From a checkpoint of a small sound classifier: activation celu.
Rows from block 8, named by matrix and row number. Each number is 128 + 32 x the weight over the matrix's rms, rounded and kept within 0 to 255. All counts start at 0.
# conv: width-5 conv, dilation 2 (model.blocks.8.conv.weight, 320x320x5), inputs 0-19, a 5 kernel for each
conv.101 [145 118 121 112 120  93 126  85 108 129 132 133 116 139 134 133 131 106 120 142 115  99 110 146 155  98 121 123 133 136 116 135 121 131 122 168 152 162 104 124 149 144 133 126 151 146 124 107 101 119 142 119 132 119 117 157 148  83 110 156  58  78  98  90  89 129 140 111 120 122 128 119 115 113 115 158 136 130 142 135  87 101  88 111 110 149 142 141 149 128 165 135 142 114 140 169 131 126 123 139]
conv.102 [108  91 110  94 135 135 109 126 119 114 124 138  99 136 174  92 109 108 123 138 122 154 124  93 145 122  86  80 110 123 124 158 170 142 147 141 126 144 121  70 138 119 128 128 144  97 105 145 129 132 126 108  78 110  91 145 171 132 104 163 108  51  52  82 131 159  91  97 122 103 193 149 136 129 136 131 110 101 107 133 150 133 101  76 112  94  96 100 105 144 122 106 134 164  88 183 160 128 143 196]
conv.103 [186 174 138 118 120 131 114 132 130 132 114 107 134 119 142 143 123 139 120 121 138 117 133 105 108 143 142 120 138 103 131 132 143 134 136 117 131 111 135 109 132 125 121 113 126 152 145 137 147 124 128 105 145 151 121 111  88 100 101 100 136 149 118 111 111 183 149 130 152 124 145 134 133 136 133 157 161 174 122 138 124 129 111 113 114 106 125 141 151 142 170 129 153 138 141 121 105 125  93 120]
conv.104 [125 168 240 201  74 114 120 167 178 159 168 141 153 127  94 142  77  59 107 109 157 121  50  54 177 142 167 132  86  63  29 100 108 102 126 127  88  58 122 104 129 128 142 132 106 137 102 129  78 119  88  61 119 134  90 154  20  13  85 156 201  92 222 176 133 185 191 168 141  94 116 122 131 168 125 165 180 167 151 175 141 112 128  80  90 145 149 132  99 138 167 110 141  57 185 206 137  76 122 115]
conv.105 [ 55  87 121 144 191  68 103  98 100 140 170 106 130 123 124 166 165 148 141  94 138 121 142 115 143 122 106 131 123 127 187 152  95 138 166 187 140 108  90  74 133 124 127 127 125 111 100  80  82  87 131 153 160 149 104 168 112 129 161 135  92  96 142 133 163 111 120 142 134 107 131 137 106 123 145 121 113 123 134 120  90  73  90  89 142 129 134 161 195 151 121 104  71 148 169 129  40  62  84 137]
conv.106 [156 132 138 135 155 157 128 125 110  91 134 113 133 125 134 127 133 145 120 141 128 149  96 140 107 131 147 119 123  95 119 138 121 108 164 153 136 150 158 184 143 135 129 121 124 160 125 113 123 118  93 110 124 111 128  63 110 142 115  81  85 119 123  88 108 167 141 110 109 117 132 131 124 117 128 161 189 160 159 124 164 130 129 141  95 112 111  95 189 172 156 160 146 165 138 115 131 126  73 112]
conv.107 [162 168 160 171 180 142 136 133 128 101 145 119 147 159 153 192 153 152 138 112  89 106 127 114  76 129 136 104 126 160 137  80  99 151 153 203 170 192 104  64 168 144 125 123 139 155 137 153 133 102 139 132 190 158 124 161 117 155 172  93   0  18 227 195 205 140 131  81 126 131 131  95 119 106 103 169 132 126 143 142 141 124 157 160 151 120 139 163 162 173 120 118 125 116  83 208 138 162 211 141]
conv.108 [106 121 157 132 150  86  68  81 143 136 194 189 140 143 130  88 128  62 118 163 150 158 135 113 116 166 104 139 154 100 142 125  80 105  92 151 213 139  98 141 161 133 131 124  94 123 152 136 161 149 134 141 165 120 131 136 143 161 137 203  50 118 229 234 180  93 104 135 113 102 138 135 158 131 147 120 121 118 173 130 178 110 158 159 133 138 177 169 127  86  86 146  80 128 191 206 162 114  49  70]
conv.109 [121 102 150 205 158 100 123 122 156 126 149 136 140 104 100 202 175 144 149 113 134 125 136 105  99 133 126 117 101 116 148 156 154 134 123 208 181 162 136 128 139 141 136 132 119 149 111 121 142 123  96 116 128 128 130 112 140 190 173 155 125 119 113 104 110 136 130  96 116 104 140 129 113 122  86 120 114 140 146 150 119 111 110 104  85 128 132 144 144 125 146  67  95 124 111 149 147 125 109 149]
conv.110 [115 121 143 159 147 134 128 132 167 176 186 118 116 136 145 184 170 167 193 145 122  52  51  79 114 131 146 147 157 140 199 194 171 163 155 156 148 181 127 109 135 130 151 153 147 157 162 159 147 126 140  99 167 119 139 255 181 218 169 119 182 174 198 150 176 132  98 124 201 126 139 127  98 138 165 138 115 151 183 143  49  73 120 113 121 198 128 102  97 169 103  87 113 122 128 141  94  92  77  85]
conv.111 [127 154 133 121 124 145 124 118 105 112 107 115 150 150  98 129 137 157 136 104 122 134 164 139  99 129 130 148  99 115 129 107 142 164 165 131 136 135 149 150 146 134 130 136 124 149 157 149 114 141 138 148 127 123 114 125 156 165 164 122 100 118 103 102  80 180 148 151 107  90 131 149 132 100 139 128 142 138 126 117 120 117 120 101  99 174 148 142 142 104 107 113 102 103 124 122 135 163 148 180]
conv.112 [128  75 111 122 153 135 147 147 156 166  97 119 141 123 159  94 131  98  61 135  55 117 140  87 191 180 107  83 116 116 113  55  97  73  81 209 169 137  70 145 139 125 130 137 150 123 102 160 139 148 127 134 182 161  96 212 183 163  95  80 181 160 180 235 248 138 141 138 140 176 168 186 204 172 191  88 183 174 162 115 120 138 108 156 175 124 129  94 120 141 180 176 205 181 141 135 132 141 152 124]
conv.113 [120 160 153 133 131 148 161 131 130 130 199 179 162 149 152  93  82 155 128 110 139 125 202 155 185  83 128 108 106 115 107 114 131 156 109 142 141 139  82 126 119 104 140 120 118 109 118 135 148 144 114 162 168 152 212 109  88 160 148 122  47  16  51  47  63 167 124 130 129 120 143 151 178 161 148 123 124 123 137 152 154 151 151 142 156 136 132 130 142 103 121  99 104  77  63 170 210 202 190 255]
conv.114 [ 95 116 109  89 137 122 119 115 153 145 144 129 166 143 114 113  96  93  89  30  73 123  95 109 189 150 128 119 133 137 147 115 150 150 128 120  62  52  63  39 124 132 136 142 147 134 146 124 133 142  99 136 162 168  91  25 159 189 209 156 102 110  75  90 127 135 129 155 166 161  89  98 111 122 136 120 125 116 126 111 115  96 121 127 128 127 113 119 173 116 195 162 140 143 146  99 141 159 136 134]
conv.115 [112 163 191 178 115  81 117 104 117 111 172 189 168 141 100  80 106 109 161  78 200 114 112 118 142 109 123 118 135 142 144 148 145 116 141 175 143  92 121 134 108 118 102 104 119  76  98 100 121 130  91  41  98  79 111 174 173  47  37  20 108 100 158 111 129  96 142 154 120 117 155 150 139 127 145 131 146 114  92 130 118  71 128 134 124 151 162 167 171 168  80 137 141 146 136 159 115 102 134 147]
conv.116 [108  76 120 140 146 131 129  98 131 151 121 110 175 201 140  49  64 117 100 111 110 162 129 129 109 104 135 119 123  81 110 107 114 135 176 181 118 131 128  75 140 153 152 138 140 119 102 151 134 130 106 124 121 107 104 136 155 119 133 122   0   2 169 194 132 128 155 164 129 108 157 158 102 102 122 109 139 151  62 119 130 103 101 191 153 122 120 121 110 105 179 146 155  58 120 159 129 120  92 116]
conv.117 [193  96  99 136  99  97 126 143 101  63 137 134 136 129 184 123 122 146 153 118 155 177 142 187 196  87 138 128 147 112 120 110 137 128 121 109 108  95  84 113 110 124 123  97 115 134 110 144 151 140  96 107 132 161 131  47  92 142 149  97 147 115  93  87  79  73 108 118 127 151 149  99 101 136 131 135 149 147 139 133 150 150 145 141  99 117 170 169 174 140  95 124 113 158 118 123 137 159 144 156]
conv.118 [171 134 146 159 143 104 123 132 159 130  80 125 135 141 101  52 124 142 139 137  97 153 171 192 164  88 106 143 128 135 110 128 144 110 145 100 120  97  94 126 151 136 140 150 160 153 136 149 163 104 130 124 125 144 132 133 134 135 128 135  84 137 147 159 125 138 134 165 135 143 132 112 113  86 122 180 170 134 122 137 146 108 131 167 157 118 154 157 140 135 168 161 107 165 123 176 174 157 140  96]
conv.119 [169  93 114  98  82 135 103 104 130 137 128 106 132  93 123  70  24 134 168 214 145 134 161 143 123 141 156 141 122 143  88 135 117 145 155 102  76 171 212 164 124 151 134 147 135 130 155 153 147 136  99 154 112 176 201 110 139 141  88  44  77  24  36  35  21 112  90 112 133 132 105 102 128 153 146 172 140 109 102 112 255 158 107  25  42  53  83 139 117  92 115 157 148 198  94  92 173 107  35 124]
conv.120 [149 134  92  77 138 156 135 125 130 108 170 162 141 123 120 196 189 164 206 255 148 139 157 112 142 128  85  91  91 100 169 178 167 174 174  91 158 106 158 212 133 137 130 135 102 154 160 139 121 150 155 130 112 129 139 198 226 129  93 174  98 131 136  87 133 134 138  96 118  82 157 111 138 146 120 108 135 153 143 157 122 163 131 166 169 123 148 131  79  85 146 116  77  68 135 100 159 116 135 179]
conv.121 [161 140 186 117 146  90 137 101 110 127 182 171 138  87 162 113 107 104  81  93  77 153 146 139  66 127 122 104 110 109 127 210 134 132 138  93 163 175 210 133 121 106 109 120  98  96 127 140 141 145  99 164 126 104  83   5 121  93 156 125 192 127 123 106 176  73 108 109 114 104 129 168 171 123 101 119 118 145 149 110  90 127 136  92 123 147 114 119 154 112  91 196 147 155 139  61 141 146 115 124]
conv.122 [ 15  90  80 137 128 157 129 130 137 122 118 131 156 116 124 115 111  99  90 113 190  87  81 103 200 129 104 147 103 125 236 205 198 171 166 196 222 129 109 173 158 146 137 124 126  87 101 120 125 146 141 205 140  86 122 139 113 136  96 188 133 160 121 167 173 155 159 137 107 115 179 127  87  87  99 110 155 122 164 132  79 107 122 150 150 174 103  81 139 158 100 195  80 141  80 165 191 115 172 174]
conv.123 [115  76 137 102  52 122 132 134 122 114 118 150 135 104 125 111 122 187 169 201 153 112  97 158 116 158 108 145 174 150 133 193 136 154 163 134 154 137 136 223 111  97 109 118  95 106 114 119 126 134 136 133 158 124 138 189 104 118  49 109 149 133  99 121 126  61  68  94 126 123 132 173 115 154 168 143 130 142 136 155 176 147 178 161 113  79 108 126  72 117  84 162 156 107 202 150 120 126  97 108]
conv.124 [153 143 138 131 163 114 124 146 139 118 133 112 126 115 126 116 135 129 132 156 136  99 106 153  91  99 138 137 115 112 140 116 134 137 146 157 143 126 154 151 120 130 120 129 115 128 134 121 120 112  82  97 129 112 107 119  93  81 110 119  71  50  98  94 133 110 111 130 129 139 128 124 134 141 124 130 131 123 134 129 107 109  82  97 101 129 170 167 159 173 114 136 107 149 138 163 146 130 154 105]
conv.125 [ 65  70 111 147 152  68 115 145 173 135 168 175 130 175  74  97  50 121 101 100 122 142 143  76 152 138 141 156 160 139 154 219 138 199  81  84 255 180 247 136 120 105 134 105 117  73  64 110  89 109 154  86 146 113 110 217 231 255 152 180 112 181 225 186 195 144 135 116  88  80  57  93  71 120  77 133 112 168 110 170 192 123  99  27  11 180 155 103 114 119 114 143 197 108 195 226 123 169   6 190]
conv.126 [180 145 141 157 171 141 141 120 132 132 126 142 143 144 165 170 153 147 160 201 115 153 201 213 168 152 126 161 211 151 153 129 193 181 142 119 108 138 105 101 117 120 117 136 154 164 160 129 156 144 121 134 156 151 127 157 154 161 184 143 123  95 121 131 154 106 113 115 180 149 152 137 139 147 142 106 133 142 143 169 168 153 146 104 151 134 114 136 141 137 148 149 134 225 146 139 142 114 120 176]
conv.127 [127 183 132  89 136 135 139 154 128 111  66 106 127  91  86  99  81 116 136 120 112 109  66 123 126  87 104 153  83 105 163 133 133 140 104  95  99 135 132 101 115 167 170 162 154 110 126 114  94 112  99 124 124 125 103 109 102 145 176 217  64  43  99  64  90  88 102 154 134 118 125 105 115 137 123 114 126 119 133 126 142 159 146 124  83 117 107 109 122 129 157 165 119 152 152 140 159 147 132 108]
conv.128 [125 123 127  91 112 134 143 109 116 150 136 120 146 143 120 122 140 131 132 127 104  95  98 141 161  99 108 103 137 148 136 109 107 130 113 171 174 147 158 156 126 137 124 127 148 110 116 150 126 139  89 120 116  95 103  97 146 107 119 140  76 122  94 116 106  92 135 128 128 118 116 137 115 123 132 134 156 127 138 139 104 123 118 115 132 131 133 109 105 104 125 127 137 127 139 147 127  99 136 139]
conv.129 [115 165 166 148  99 165 143 157 133 103 135 102 126 118 134 107 129 169 127  44  80 138 142 145 138 150 155 166 130 116 125 117 110 110  80 155 107 151 106 105 121 118 112 106  82 117 138 139 122  75 171 203 139 146 104 117 133 148  96 180 104 111 134 169 107 132 134 148 186 146 113 123 102 134 108 136 119 102 107 137 138 118 154 124  85  81  82  88 105 121 126 112 102  89 130 157 169 147 151  95]
conv.130 [110 119 145 112 125 124 106 112 110 124 122 133 116 113 145 142 118 114 135 137 104 119 129 112 100 130 134 132 144 121 119 121 128 128 117 134 116 156 133 149 123 121 112 104 112 114 138 116 116  97 139 120 136 112 133 104 108 126  97 103  84  52  90  89 118 114 155 120 111 121 139 136 148 147 154 139 114 133 135 142 123 111  96 106 131 149 137 128 150 141 129 141 151 146 147 103 129 110 106 118]
conv.131 [115 119 120 101 156 147 140 126 104 154 142 117 148 122 102 109 133 157 127 108 144 146 189 216 186 149 145 132 167 132 108 168 115  97  97  90  99 111 157 100 136 133 125 116 131 117 151 131 123 124 111 172 157 182 145  63  99 172 180 130  52  99  76 146 108 183 115 166 129 105 182 146 147 140 134 112 112 124 144 126 183 157 158 144 152  69  99  95 122 117 120 108 143 146  83 102 108 144 137 157]
conv.132 [120  93  88 167 129 148 129  74 106 104 103 133 125  43 126  77 120 178 183 146 105 119 135  81  82 120 127 137 145 120 133 120 116 133 168 135 160 169 145 180 133 132 115  98  98 124  98 120 135 108  75 119 156 118 119 156 196 140  90  99 114 100 130 111 133 159 167 139 156 122 138 135 109 133 129 134  90 101 122 116 139 140 134 132 117  98 113 141  96 142 156 115 174 174 212 117 152 156  88 116]
conv.133 [109 155 118 139 138 148 116 121 124 128 115 152 116 146  85 136 133  97 128 171  83 112 135 102 108 129 118 126 112 110 145 100 105 108 123  99 133 132 119 152 124 125 120 124 117 123 141 148 141 154 175 127 148 130 140  16 114 160 112 118  89 133  87  60  99 171 158 157 126 150 154 129 148 129 191 140 135 122 145 116 138 106 119 128 112 115 135 140 148 109 107 147 132 133 110 124 114 142 127 137]
conv.134 [131 131 117 130 119 120 144 138 120 130 144 133 134 121 121 115 146 124 142 131 115 113  81 119 133 100 109 109 133 126 129 144 135 133 134 167 136 149 136 129 121 113 113 116 122 143 128 137 112 124 126 107 103 130 123  96 130  91  98 117  90  48  60  62 104 132 117 116 137 141 130 166 143 144 180 129 135 128 126 132 103 111 121 129 132 149 126 127 121 135 138 129 127 129 132 152 119 122 121 136]
conv.135 [ 81 100  94  90 128 168 124 113 103 122 115  83 123  76  64 132 108  92  76 103  57 129 121 118 107 146 146 124 125 119 190 100 103 103 107 156  91  79 184 157 101 112 108  87  87 103 114 111 134 137 111 100 133 126 116  54  50  48  85 100 190 165 118  51  94  78 116  91  92  84 134 126 131 155 143 149 117 120  77 126 146 131 184 130 131 113  81  85  77 100  91 123 138 179 169  26  74  67 111 148]
conv.136 [ 92 108 137 119 122 166 153 138 123 132 108 142 105 124 106 130 130 119  81 124 144 152 126 136 139 100 117 114 120 105 101 130 118 132 105 149 152 154 146 156 122 131 117 115 124 133 108 102 118 130 121 123 115 105 114 167  98 128 144 106 103  73  50  80 137 115 130 166 112 131 164 162 156 115  99 111 119 115 128 150 151 146 139 147 153 148 124 133 118 121  81 124 151  95 144 165 143 119 148 144]
conv.137 [102 123 145 130 172 124 113 112 108 139 136 117 116 109 142 165 195 163 143 129 112 117 121 132 152 101  98 117 103 138 123 131 147 114 138 116 146 172 161 156 124 114 133 132 126 123 134 118 113 136 134 118 133 115 117 112  75 109 150 147 104  59  95  97  68 138 160 161 124 128 112 121 143 129 137 147 138 146 132 131 117 116 115 121 119 138 117 126 120 137 100 136 138 130 138 127  94 103  95 111]
conv.138 [ 87 101 114 143 156 133 155 125 112 124 100  85 115  88 127 109 133 103 117 145 101 135 185 105 138 147  86 132 101 101 166 115 155 139  92 160 129 147 153 151 118 145 109 112  92  92  84  94 112 146 137 100  83 156 182 145 157 155 151 180 157 120 137 129 139 106  86 114 135  89 124 112 129  83  80 120 178 101 106 107 107 137 155 143 216 130 103 131 120 112  86  98  77 162 147 149 194 121 179 202]
conv.139 [122  99 103  92 137  91 134 146 122 161 103 141 136 126 114 107 140 149 137 131 126 148 116 116 122 118 113 105 137 144 129 139 127 119 183 136 145 186 128 141 125 143 132 121 122 101 125 131 101 122 111 120 122 148 110 119 133 105 112 105 107  84  60  45  65 137 120 134 149 147 125 137 139 150 176 106 113 117 125 144  78 111 132 116 137 124 131 110 117 122 131  90 153 137 134  87 105 114 125  76]
conv.140 [125 120 101 132 121 124 121 130 134 121 111 116 119 102 120 122 104 140 143 156  96 106 127 138 121 138 142 118 127 145 122 112 124 150 167 151 120 110 173 163 126 109 111 120 114 141 120 120 126 136  89  93 123 125 123 124  91 128 122  93  89  99 108 144 113 132 127 104 117 117 107  89 116 121 142 128 123 135 129 116 138 113 111 125 106 132 119 116 137 133 111 115 121 103 118 150 155 167 153 146]
conv.141 [123  43 115 142 130 132 128 109 105 123  99 168 155 120 101 157 161 141 134 112 108 132 182 153 164 120 131 126 160 155 181 134 107  98 121 116 127  94  91 119 150 156 125 128 145 159 112 134 124 124 171 140 128 140 167  88 113 108 104  76 121 175 211 161 113 103 117 124 132 135 135 137 119 111 112 108 118 152 162 113 138 127 125 120 122 128 156 161 128 133 135 145 202 187 183  83  66 148 148 140]
conv.142 [173 181 175 195 151 134 125 112 119 142 140 179  99 175 158 106 145 139 140 116 161 130 141 129 101 118 135 191 169 151 201 215 152 102 115 150 152 164 157 108 155 139 151 158 137 140 121 131 127 110 113  87 186 190 113 196 182 100 192 146 134 114 189 163 116 112 102 110 149 164 111 134 133 157 173 104 128 136 139 164 113 126 133  88 124  73 141 158 170 169 159 188  67 102 148 140 125  95 132  96]
conv.143 [100  87  76 136 178 100 126 118 108 124 185 121 136  96 147 173 162 144 156 126 128 121 135 153 136 137 133 107 127 124 147 154 158 179 134 167 172 146 165 154 158 143 148 160 145 152 158 137 164 188 142 144 151 144 128 126  81  97  96 123 123 125 100 107 114 111 142 174 157 142 138 152 170 149 141 140 137 125 141 155  71  81  94 114 109 124 114 139 114 108 162 126  76  78 142 143 103 100 139 167]
conv.144 [144 135 134 159 144 118 118 111 125 132 137 132 129 121 140 146 129 139 144 133 111 109 139 107 103 129 108 140 136 150 118 137 146 149 126 146 151 133 152 143 123 123 140 147 151 143 114 148 149 148 141 111  92 110 112 114 123 160 109 123 100  75 111 107 124 138 119 120 112 112 124 139 141 137 128 130 154 142 160 127 109  98  95  99  96 155 146 147 137 129 179 120 144 114 138 135 164 131 124 141]
conv.145 [131 103 112 124 149 115 115 115  98  99  95 110  93 129 162 132 130 129 155 145  92  98 138 148 117 104 108 117 117 148 141 168 134 158 129 128 130 136 136 141 121 116 137 131 138 115 125 124 126 127 134 115 122 109 112 116 126 121 143 128 120  81 123 144 126 129 128 123 101 122 137 153 156 145 124 132 142 154 154 136 137 113 103 115 117 150 137 109 135 129 161 143 113 126 159 105 119 147 160 141]
conv.146 [172 228 192 162 204 127 153 169 141 137 171 146 105 203  97 135  79  39  39  84 200 141 204 171 124 135 163 151 125 132  49  76  50  87  40 134 121 121 115 108 168 156 164 134 118 161 167 173 171 147  97 118 106 126 167 255 159 208 255 135 132 230 202 138  70 171 189 144 163 120 145 147 144 119 138 185 159 149 126 118  89 145  78 139 147 213 142 197 155 166 202  98 171 159 102 205 170 185  91 122]
conv.147 [141 125 119 128 115 122 116 132 109 124 124 112 121 137 114 140 134 135 173 156  84 125  95 143 112 147 152  97 125 147 164 154 162 145 153 127 114 148 130 143 138 140 158 139 155 134 146 141 131 127 108 124  94  98 105 111  97 113 150 123 129 129 111  83 110 120 112 116 124 132 122 141 145 139 141 148 126 117 111 144 123 127 112 120 105 129 127 110 121 136 120 130 158 136 131 159 149 117 155 132]
conv.148 [119 158 140  96 168 146  88 116 103 113 154 194 145 108 139 241 239 191 217 213 182 150 110 117 131 152 120 149 150 136 191 205 216 212 243 111 152 156 137 137 114 119 136 140 152 133 126 108 131 123 201 138 124 174 234 117 124   2   0   0  91 119  85 101 148 140 100  71 107 136 112 137  99  59  72 164 110 142 152 179  99 126 129 152 152  82  88  92 111 133 106 143 143 160 222 168 144 155 194 167]
conv.149 [135 168 191 152 221 140  99 104 129 124 117  91 138 136 121 120 168 157 148 202  76 151 123 133 152 159 132  99 115 108  97 120 115 136 120 183 100  44 101  88 111 113  98 108 130 107 130 162 162 164 182 156 152 147 141 106 140 184 166 102 214 205  86 102 110 183 159 155 140 129 148 139 138 118  87 172 152 133 116 132 163 116 156 125  97 111 136 168  89 129 130 155 181 127 194 134 149 169 110 131]
conv.150 [142 103  48  53 111 135 131 131 117 135 103 103 153 143 123 113 117 159 153 148 142 125 116 116 128 162 151 125 139 143 125 136 119 129 159  92  77 173 194 165 148 133 122 113 136 124 143 135 146 165 134 150 124 115 137 121 128 136 113  96 142 126 114 115 158 157 137 112 137 126 138 140 162 141 136 138 166 149 148 145 138 125 145 110  83 161 188 135 123 135  83  97 101 144 118 141 128 141  90 147]
conv.151 [134 108  61  99 172 155 118 121 135 146 116 108 134 119 108 159 103  94 133 155 216 120 136 105 198 111  75  81 103  94  97  92  97 115  77 101 147 168 145  46 130 142 119 116 126 183 137 152 143 154 155 117 153 172 154 138 104 190 102 126 129   0  75 137 101 141 124 106 115 114  93 114 139 175 164 144 119 123 142 172  88  62 121 131 142 121 112  78 129 136  95 110 137 174 187 208 133 189 134 150]
conv.152 [131 139 105 131 225 108 113 136 152 143  97 113 137 147 135 197 129  72 125 144 166 136 146 159 178 122 140 158 157 172 131  94  92 107 104  94 115 151 116  57 131 132  99 125 123 116 126 143 138 165 105  91 114 143 107 143 108 183  79 129 116 144 182 128 135 122 164 148 143 167 170 150 142  95 112 146 171 139 157 123 162 178 137 130 107  91 108  99 157 126 155 156 176 162 130 136 111 102 130 129]
conv.153 [130 123 140  99 114 116 123 100 110 121 140 136 124 119 115 160 143 144 142 118 112  99 107 139  82 135 104 129 128 112 125 136 120 127 154 141 148 121 130 161 138 126 129 120 135 123 120 113 123 131 143 120 126 117 118 149 126 125 105  99 125  98 119 119 109 140 130 132 136 132 136 138 143 146 147 150 139 120 142 163 120 109 112 103 127 143 140 132 130 117 135 140 115 147 146 114 119 150 144 143]
conv.154 [ 96  57 100 139 141 132  99 125 111 126 136 137 132 137 164 136  90 114 150 147 104 147  95 171 151 100 124 162 132 135 123 108 158 117 104 185 187 167 135  91 110 100 108  95 103 112 139 123 129 141 149 116 106 100  80 106 176 108 143  85  49  89  64 148 134  94  99  95 137 157 159 144 137 116 125 103  94 151 140 164  84 114 104 132 144  97  69 103 122 157 180 141 148 166  87 126 156 147 173 110]
conv.155 [152  98 134 152  71 158 135 121 104 121 199 148 186 129 192 138 115 155 131  70 149 163 202 104 144  99 150 128 130 109 117 184 179 158 188 179 168 138 160 105 127 104 139 134 123 138 117 145 149 117  99 140 110 156  94 255 121 120 119 218 172 181  48  70 116 194 130 141 131  81 138 200 123 116 134 161 154 162 157 149 113  69  65  83  87 120 157 164 155 147 128  67 143 178 219 166 124 133 166 136]
conv.156 [ 78 100 147  72 182  90  64  98  69 141 128  74 124  97 102 184 110 106 130 158 103 124  85  89  81  61 102  88 102 137 149 146 201 171 188 126 165 159 175  92 130 144 100  96  99 100 115  73  96 124 104  72 123 144 129 149 183  63  85  40 145 163 255 159  92  69 105 156 109 162   0  47  71   9  75 120  48 152  89 133 112 164  93 118  75  79 122 119 127 110 116  58  86  77 210 201 120 120 123 100]
conv.157 [145  84  52  66 107 102 103 110  75  93 169 189 172 196 150 143 169 195 154 133 136 136 124 150 119  91  79 104 106 155 148 124 107 106 121 189 178 198 199 192 148 132 140 151 164 159 143 142 103 115 176 172 174 218 217 132  97 103  91  85 110  56 129 162  77 119  76  80  75 133 146 157 162 124 111 122 113 114 149 150 208 128 133 147 184 115 140 116 117 146 172 116 125 141  85 205 166 154 104 130]
conv.158 [113  38  29  43  76  56  52  61  65  27 186 167  98 164 165  39   9 109  93 143 194 120  46 160 125 133 121  53  78  92 208 162 168  77 142 156 146 243 159  95  85 103  77  88  89 106 117  79  72  68 169 174 136 117 117 176 231 135 179  61  16   0 142 106 120 119  85  32 127  87 143 119 141  96 104  84 100 120 158 158 120  71 133 134 130 156 115 135 103 195 166 189 180 109 117 209 244  59 211 103]
conv.159 [132 102 130 138 129  96 122 134 145 122 118 132 132 138 153 127 107 123 154 137 117 138 148 120 140 106  94 140 139 130 131 138 108 155 104 170 160 140 173 133 154 140 144 150 135 134 151 145 156 155 151 129 136 114 144 169 113 120 144 134 151 106 119 105 101 153 122 130 127 117 156 176 134 145 145 153 154 154 160 172  95 113 116 112 104 141 142 137 125 139 137 117 115  96 127 141 133 165 135 110]
conv.160 [ 90 113 122  66 121 117 120 108 131 132 179 142 140 113 116 145 116 105 126 110 139 127  53 100 162 178 143 136 173 169  81  65 108  79  90  80 120 160 133 101 118 116 118 146 141 137 139 150 147 165  52  88  71 121  94  86 106 134 125 194 150 144 158 132 107 186 154 139 146 146 129 161 133  96 104 171 145 131 115 139 101 124 123 140 143 172 194 147  97 136 210 162  87  99 228 117  88 107 150 165]
conv.161 [ 21 145 107 119 176 120 125 132 123 115 140  99  72 165 139 160 161 124 165 248 188  59 123 178   1 149 130  93 145 162 124 101  92 112 122 113  84 130 158 161 151 140 129 139 152 124 134 105 115 142 131 201 181  95 168 255  30 106 255  33 255 208 171 112 139 131 138  73 160 163 101  86 101 143 132 127 145 139 119  88 175 112 100 102 103 163  90 129 141  74 215 175 224 212 110 165  59 124 147  91]
conv.162 [165 178 210 186 142 118 118 116 165 162 158 194 197 167 197 206 175 178 135 137 148 126  40 136 148 192 129 132 183 212 163 156 172 187 117  61 137 172 107 106 155 127 146 129 159 135 138 145 143 129 164  66 108 169 122 113 146 188 129 111 147 200 208 114  62  81  66  97 137 151  63  55 108 134 108  78  99  92 132 162   6  55 139 153 177 159 164 189 115 126 107  94 127  99  98 110 123  26  61 130]
conv.163 [170 152 110  76 181 116 133 141 103  95  88 162 121 131 165 126 143 179 116 102 126  99  95 218 127 108 158 119 147 152 160 138  88 115  94 169 175 179 133 120 136 131 136 140 127 125 135 155  83 137 175  87 137 170 156 185  97   0 213 127 159 109 225 160 185  93 110  82 125 149 103 155 150 149 143  84 132 106 147 114  98 119 119 130  97 190 139 121 124 168 130  27  78 191 177 155 154 111 186 146]
conv.164 [196 196 159 127 130 152 145  88  86  91 178 183 146 151 124  82  93 103 121 113 171 182  79  81 159 120 142  75  74  97 171 193 121  54  88   0 144 244 106  62 187 169 166 168 145 145 136  91 105 107 146 112 100  77   9  28 179 212 197 192  97 158 255 255 255  97 103 102  76  49 133 130 112  71 112 166 100  84  98  41 118  84  10   0   0  91  95 152 189 202  97  52  78  72 101 246 198  83 104  80]
conv.165 [170 139  52 195 119 105 117 145 157 154 175  90 117 217 111  65 151 106 155 107 168  34 158  54  54 136 159 122 172 161 112 150 162 125 143 130 138 160 190 209 156 133 135 132 146 100 109 119 127 120  67 128  91  53 181 200   0 255 152   2  41  69  78 104 202 193 193 220 182 176 128 108 147 151 119 170 126 170 144 146  92 135 186 144 164 121  70  88 127 106 192  85 208 148  58 172  84 105 119 130]
conv.166 [127 120 137  89 134 141 130 110 146 136 128 153 123 132 255  95  87 172  86  94  90 180  79 182 124 122 146 156 147  96  84 190 108 156 110 126 158 131 137 119 117 140 140 161 137 136 119 145 135 152 157  42 121 170   0  14 255   0 155 245 254 147 148 120  92 101 189 141 147 161 104 123 116 126 148 140 130 142 138 126 115 159 128 143 163 103 143  97 100 114  56 211  52 147 156 106 211 103  64 101]
conv.167 [142 153 137 108 103 163 154 134 136 119 133 127 132 129 130 140 138 146 159 128 137 136 141 109 113 130 113 125 121 128 114 128 125 138 132 131 155 145 163 154 138 140 133 141 146 141 124 147 135 132 121 110 128 101  96 124 144 159 133 156 130 123 107 121 112 137 112 147 133 125 153 140 138 125 132 135 125 109 136 133 146 150 117 110 132 118 132 132 132 124 135 130 131 122 104 104 102 139 124 125]
conv.168 [163 157 120 115 121 132 133 161 133 136 133 109 135 138 128 139 129 137 140 164 122 123 120 106 102 156 115 129 126 135 131 119 124 123 132 145 155 147 157 157 120 117 133 143 127 127 129 151 133 104 136 124 100 116  97 153 154 164 139 142 133  99 116 130 115 147 105 128 126 133 137 124 127 113 154 118 116 119 109 143 133 131 133 142 149 120 126 136 127 129 118 137 120 116 137 106 135 123 121 124]
conv.169 [111 198 125  95 188 156 125 122  98  85 157  97  57 176 101 124 200 141  93 146 120  74  91 149  52 197 155 137 112  85 230 136 186 159 126 124  96 158  84 151 124 136 119 115 113 145 109  91 131 136  49  46 126  65  82 227   0 100 255  72  57 174 109  55 115 147 115 144 139 133 161 133 175 138  99  98 164 152 127 107 124  92 105  77  97 171 226 160  71 126 210  98 154 218  83 141 116  74 109  64]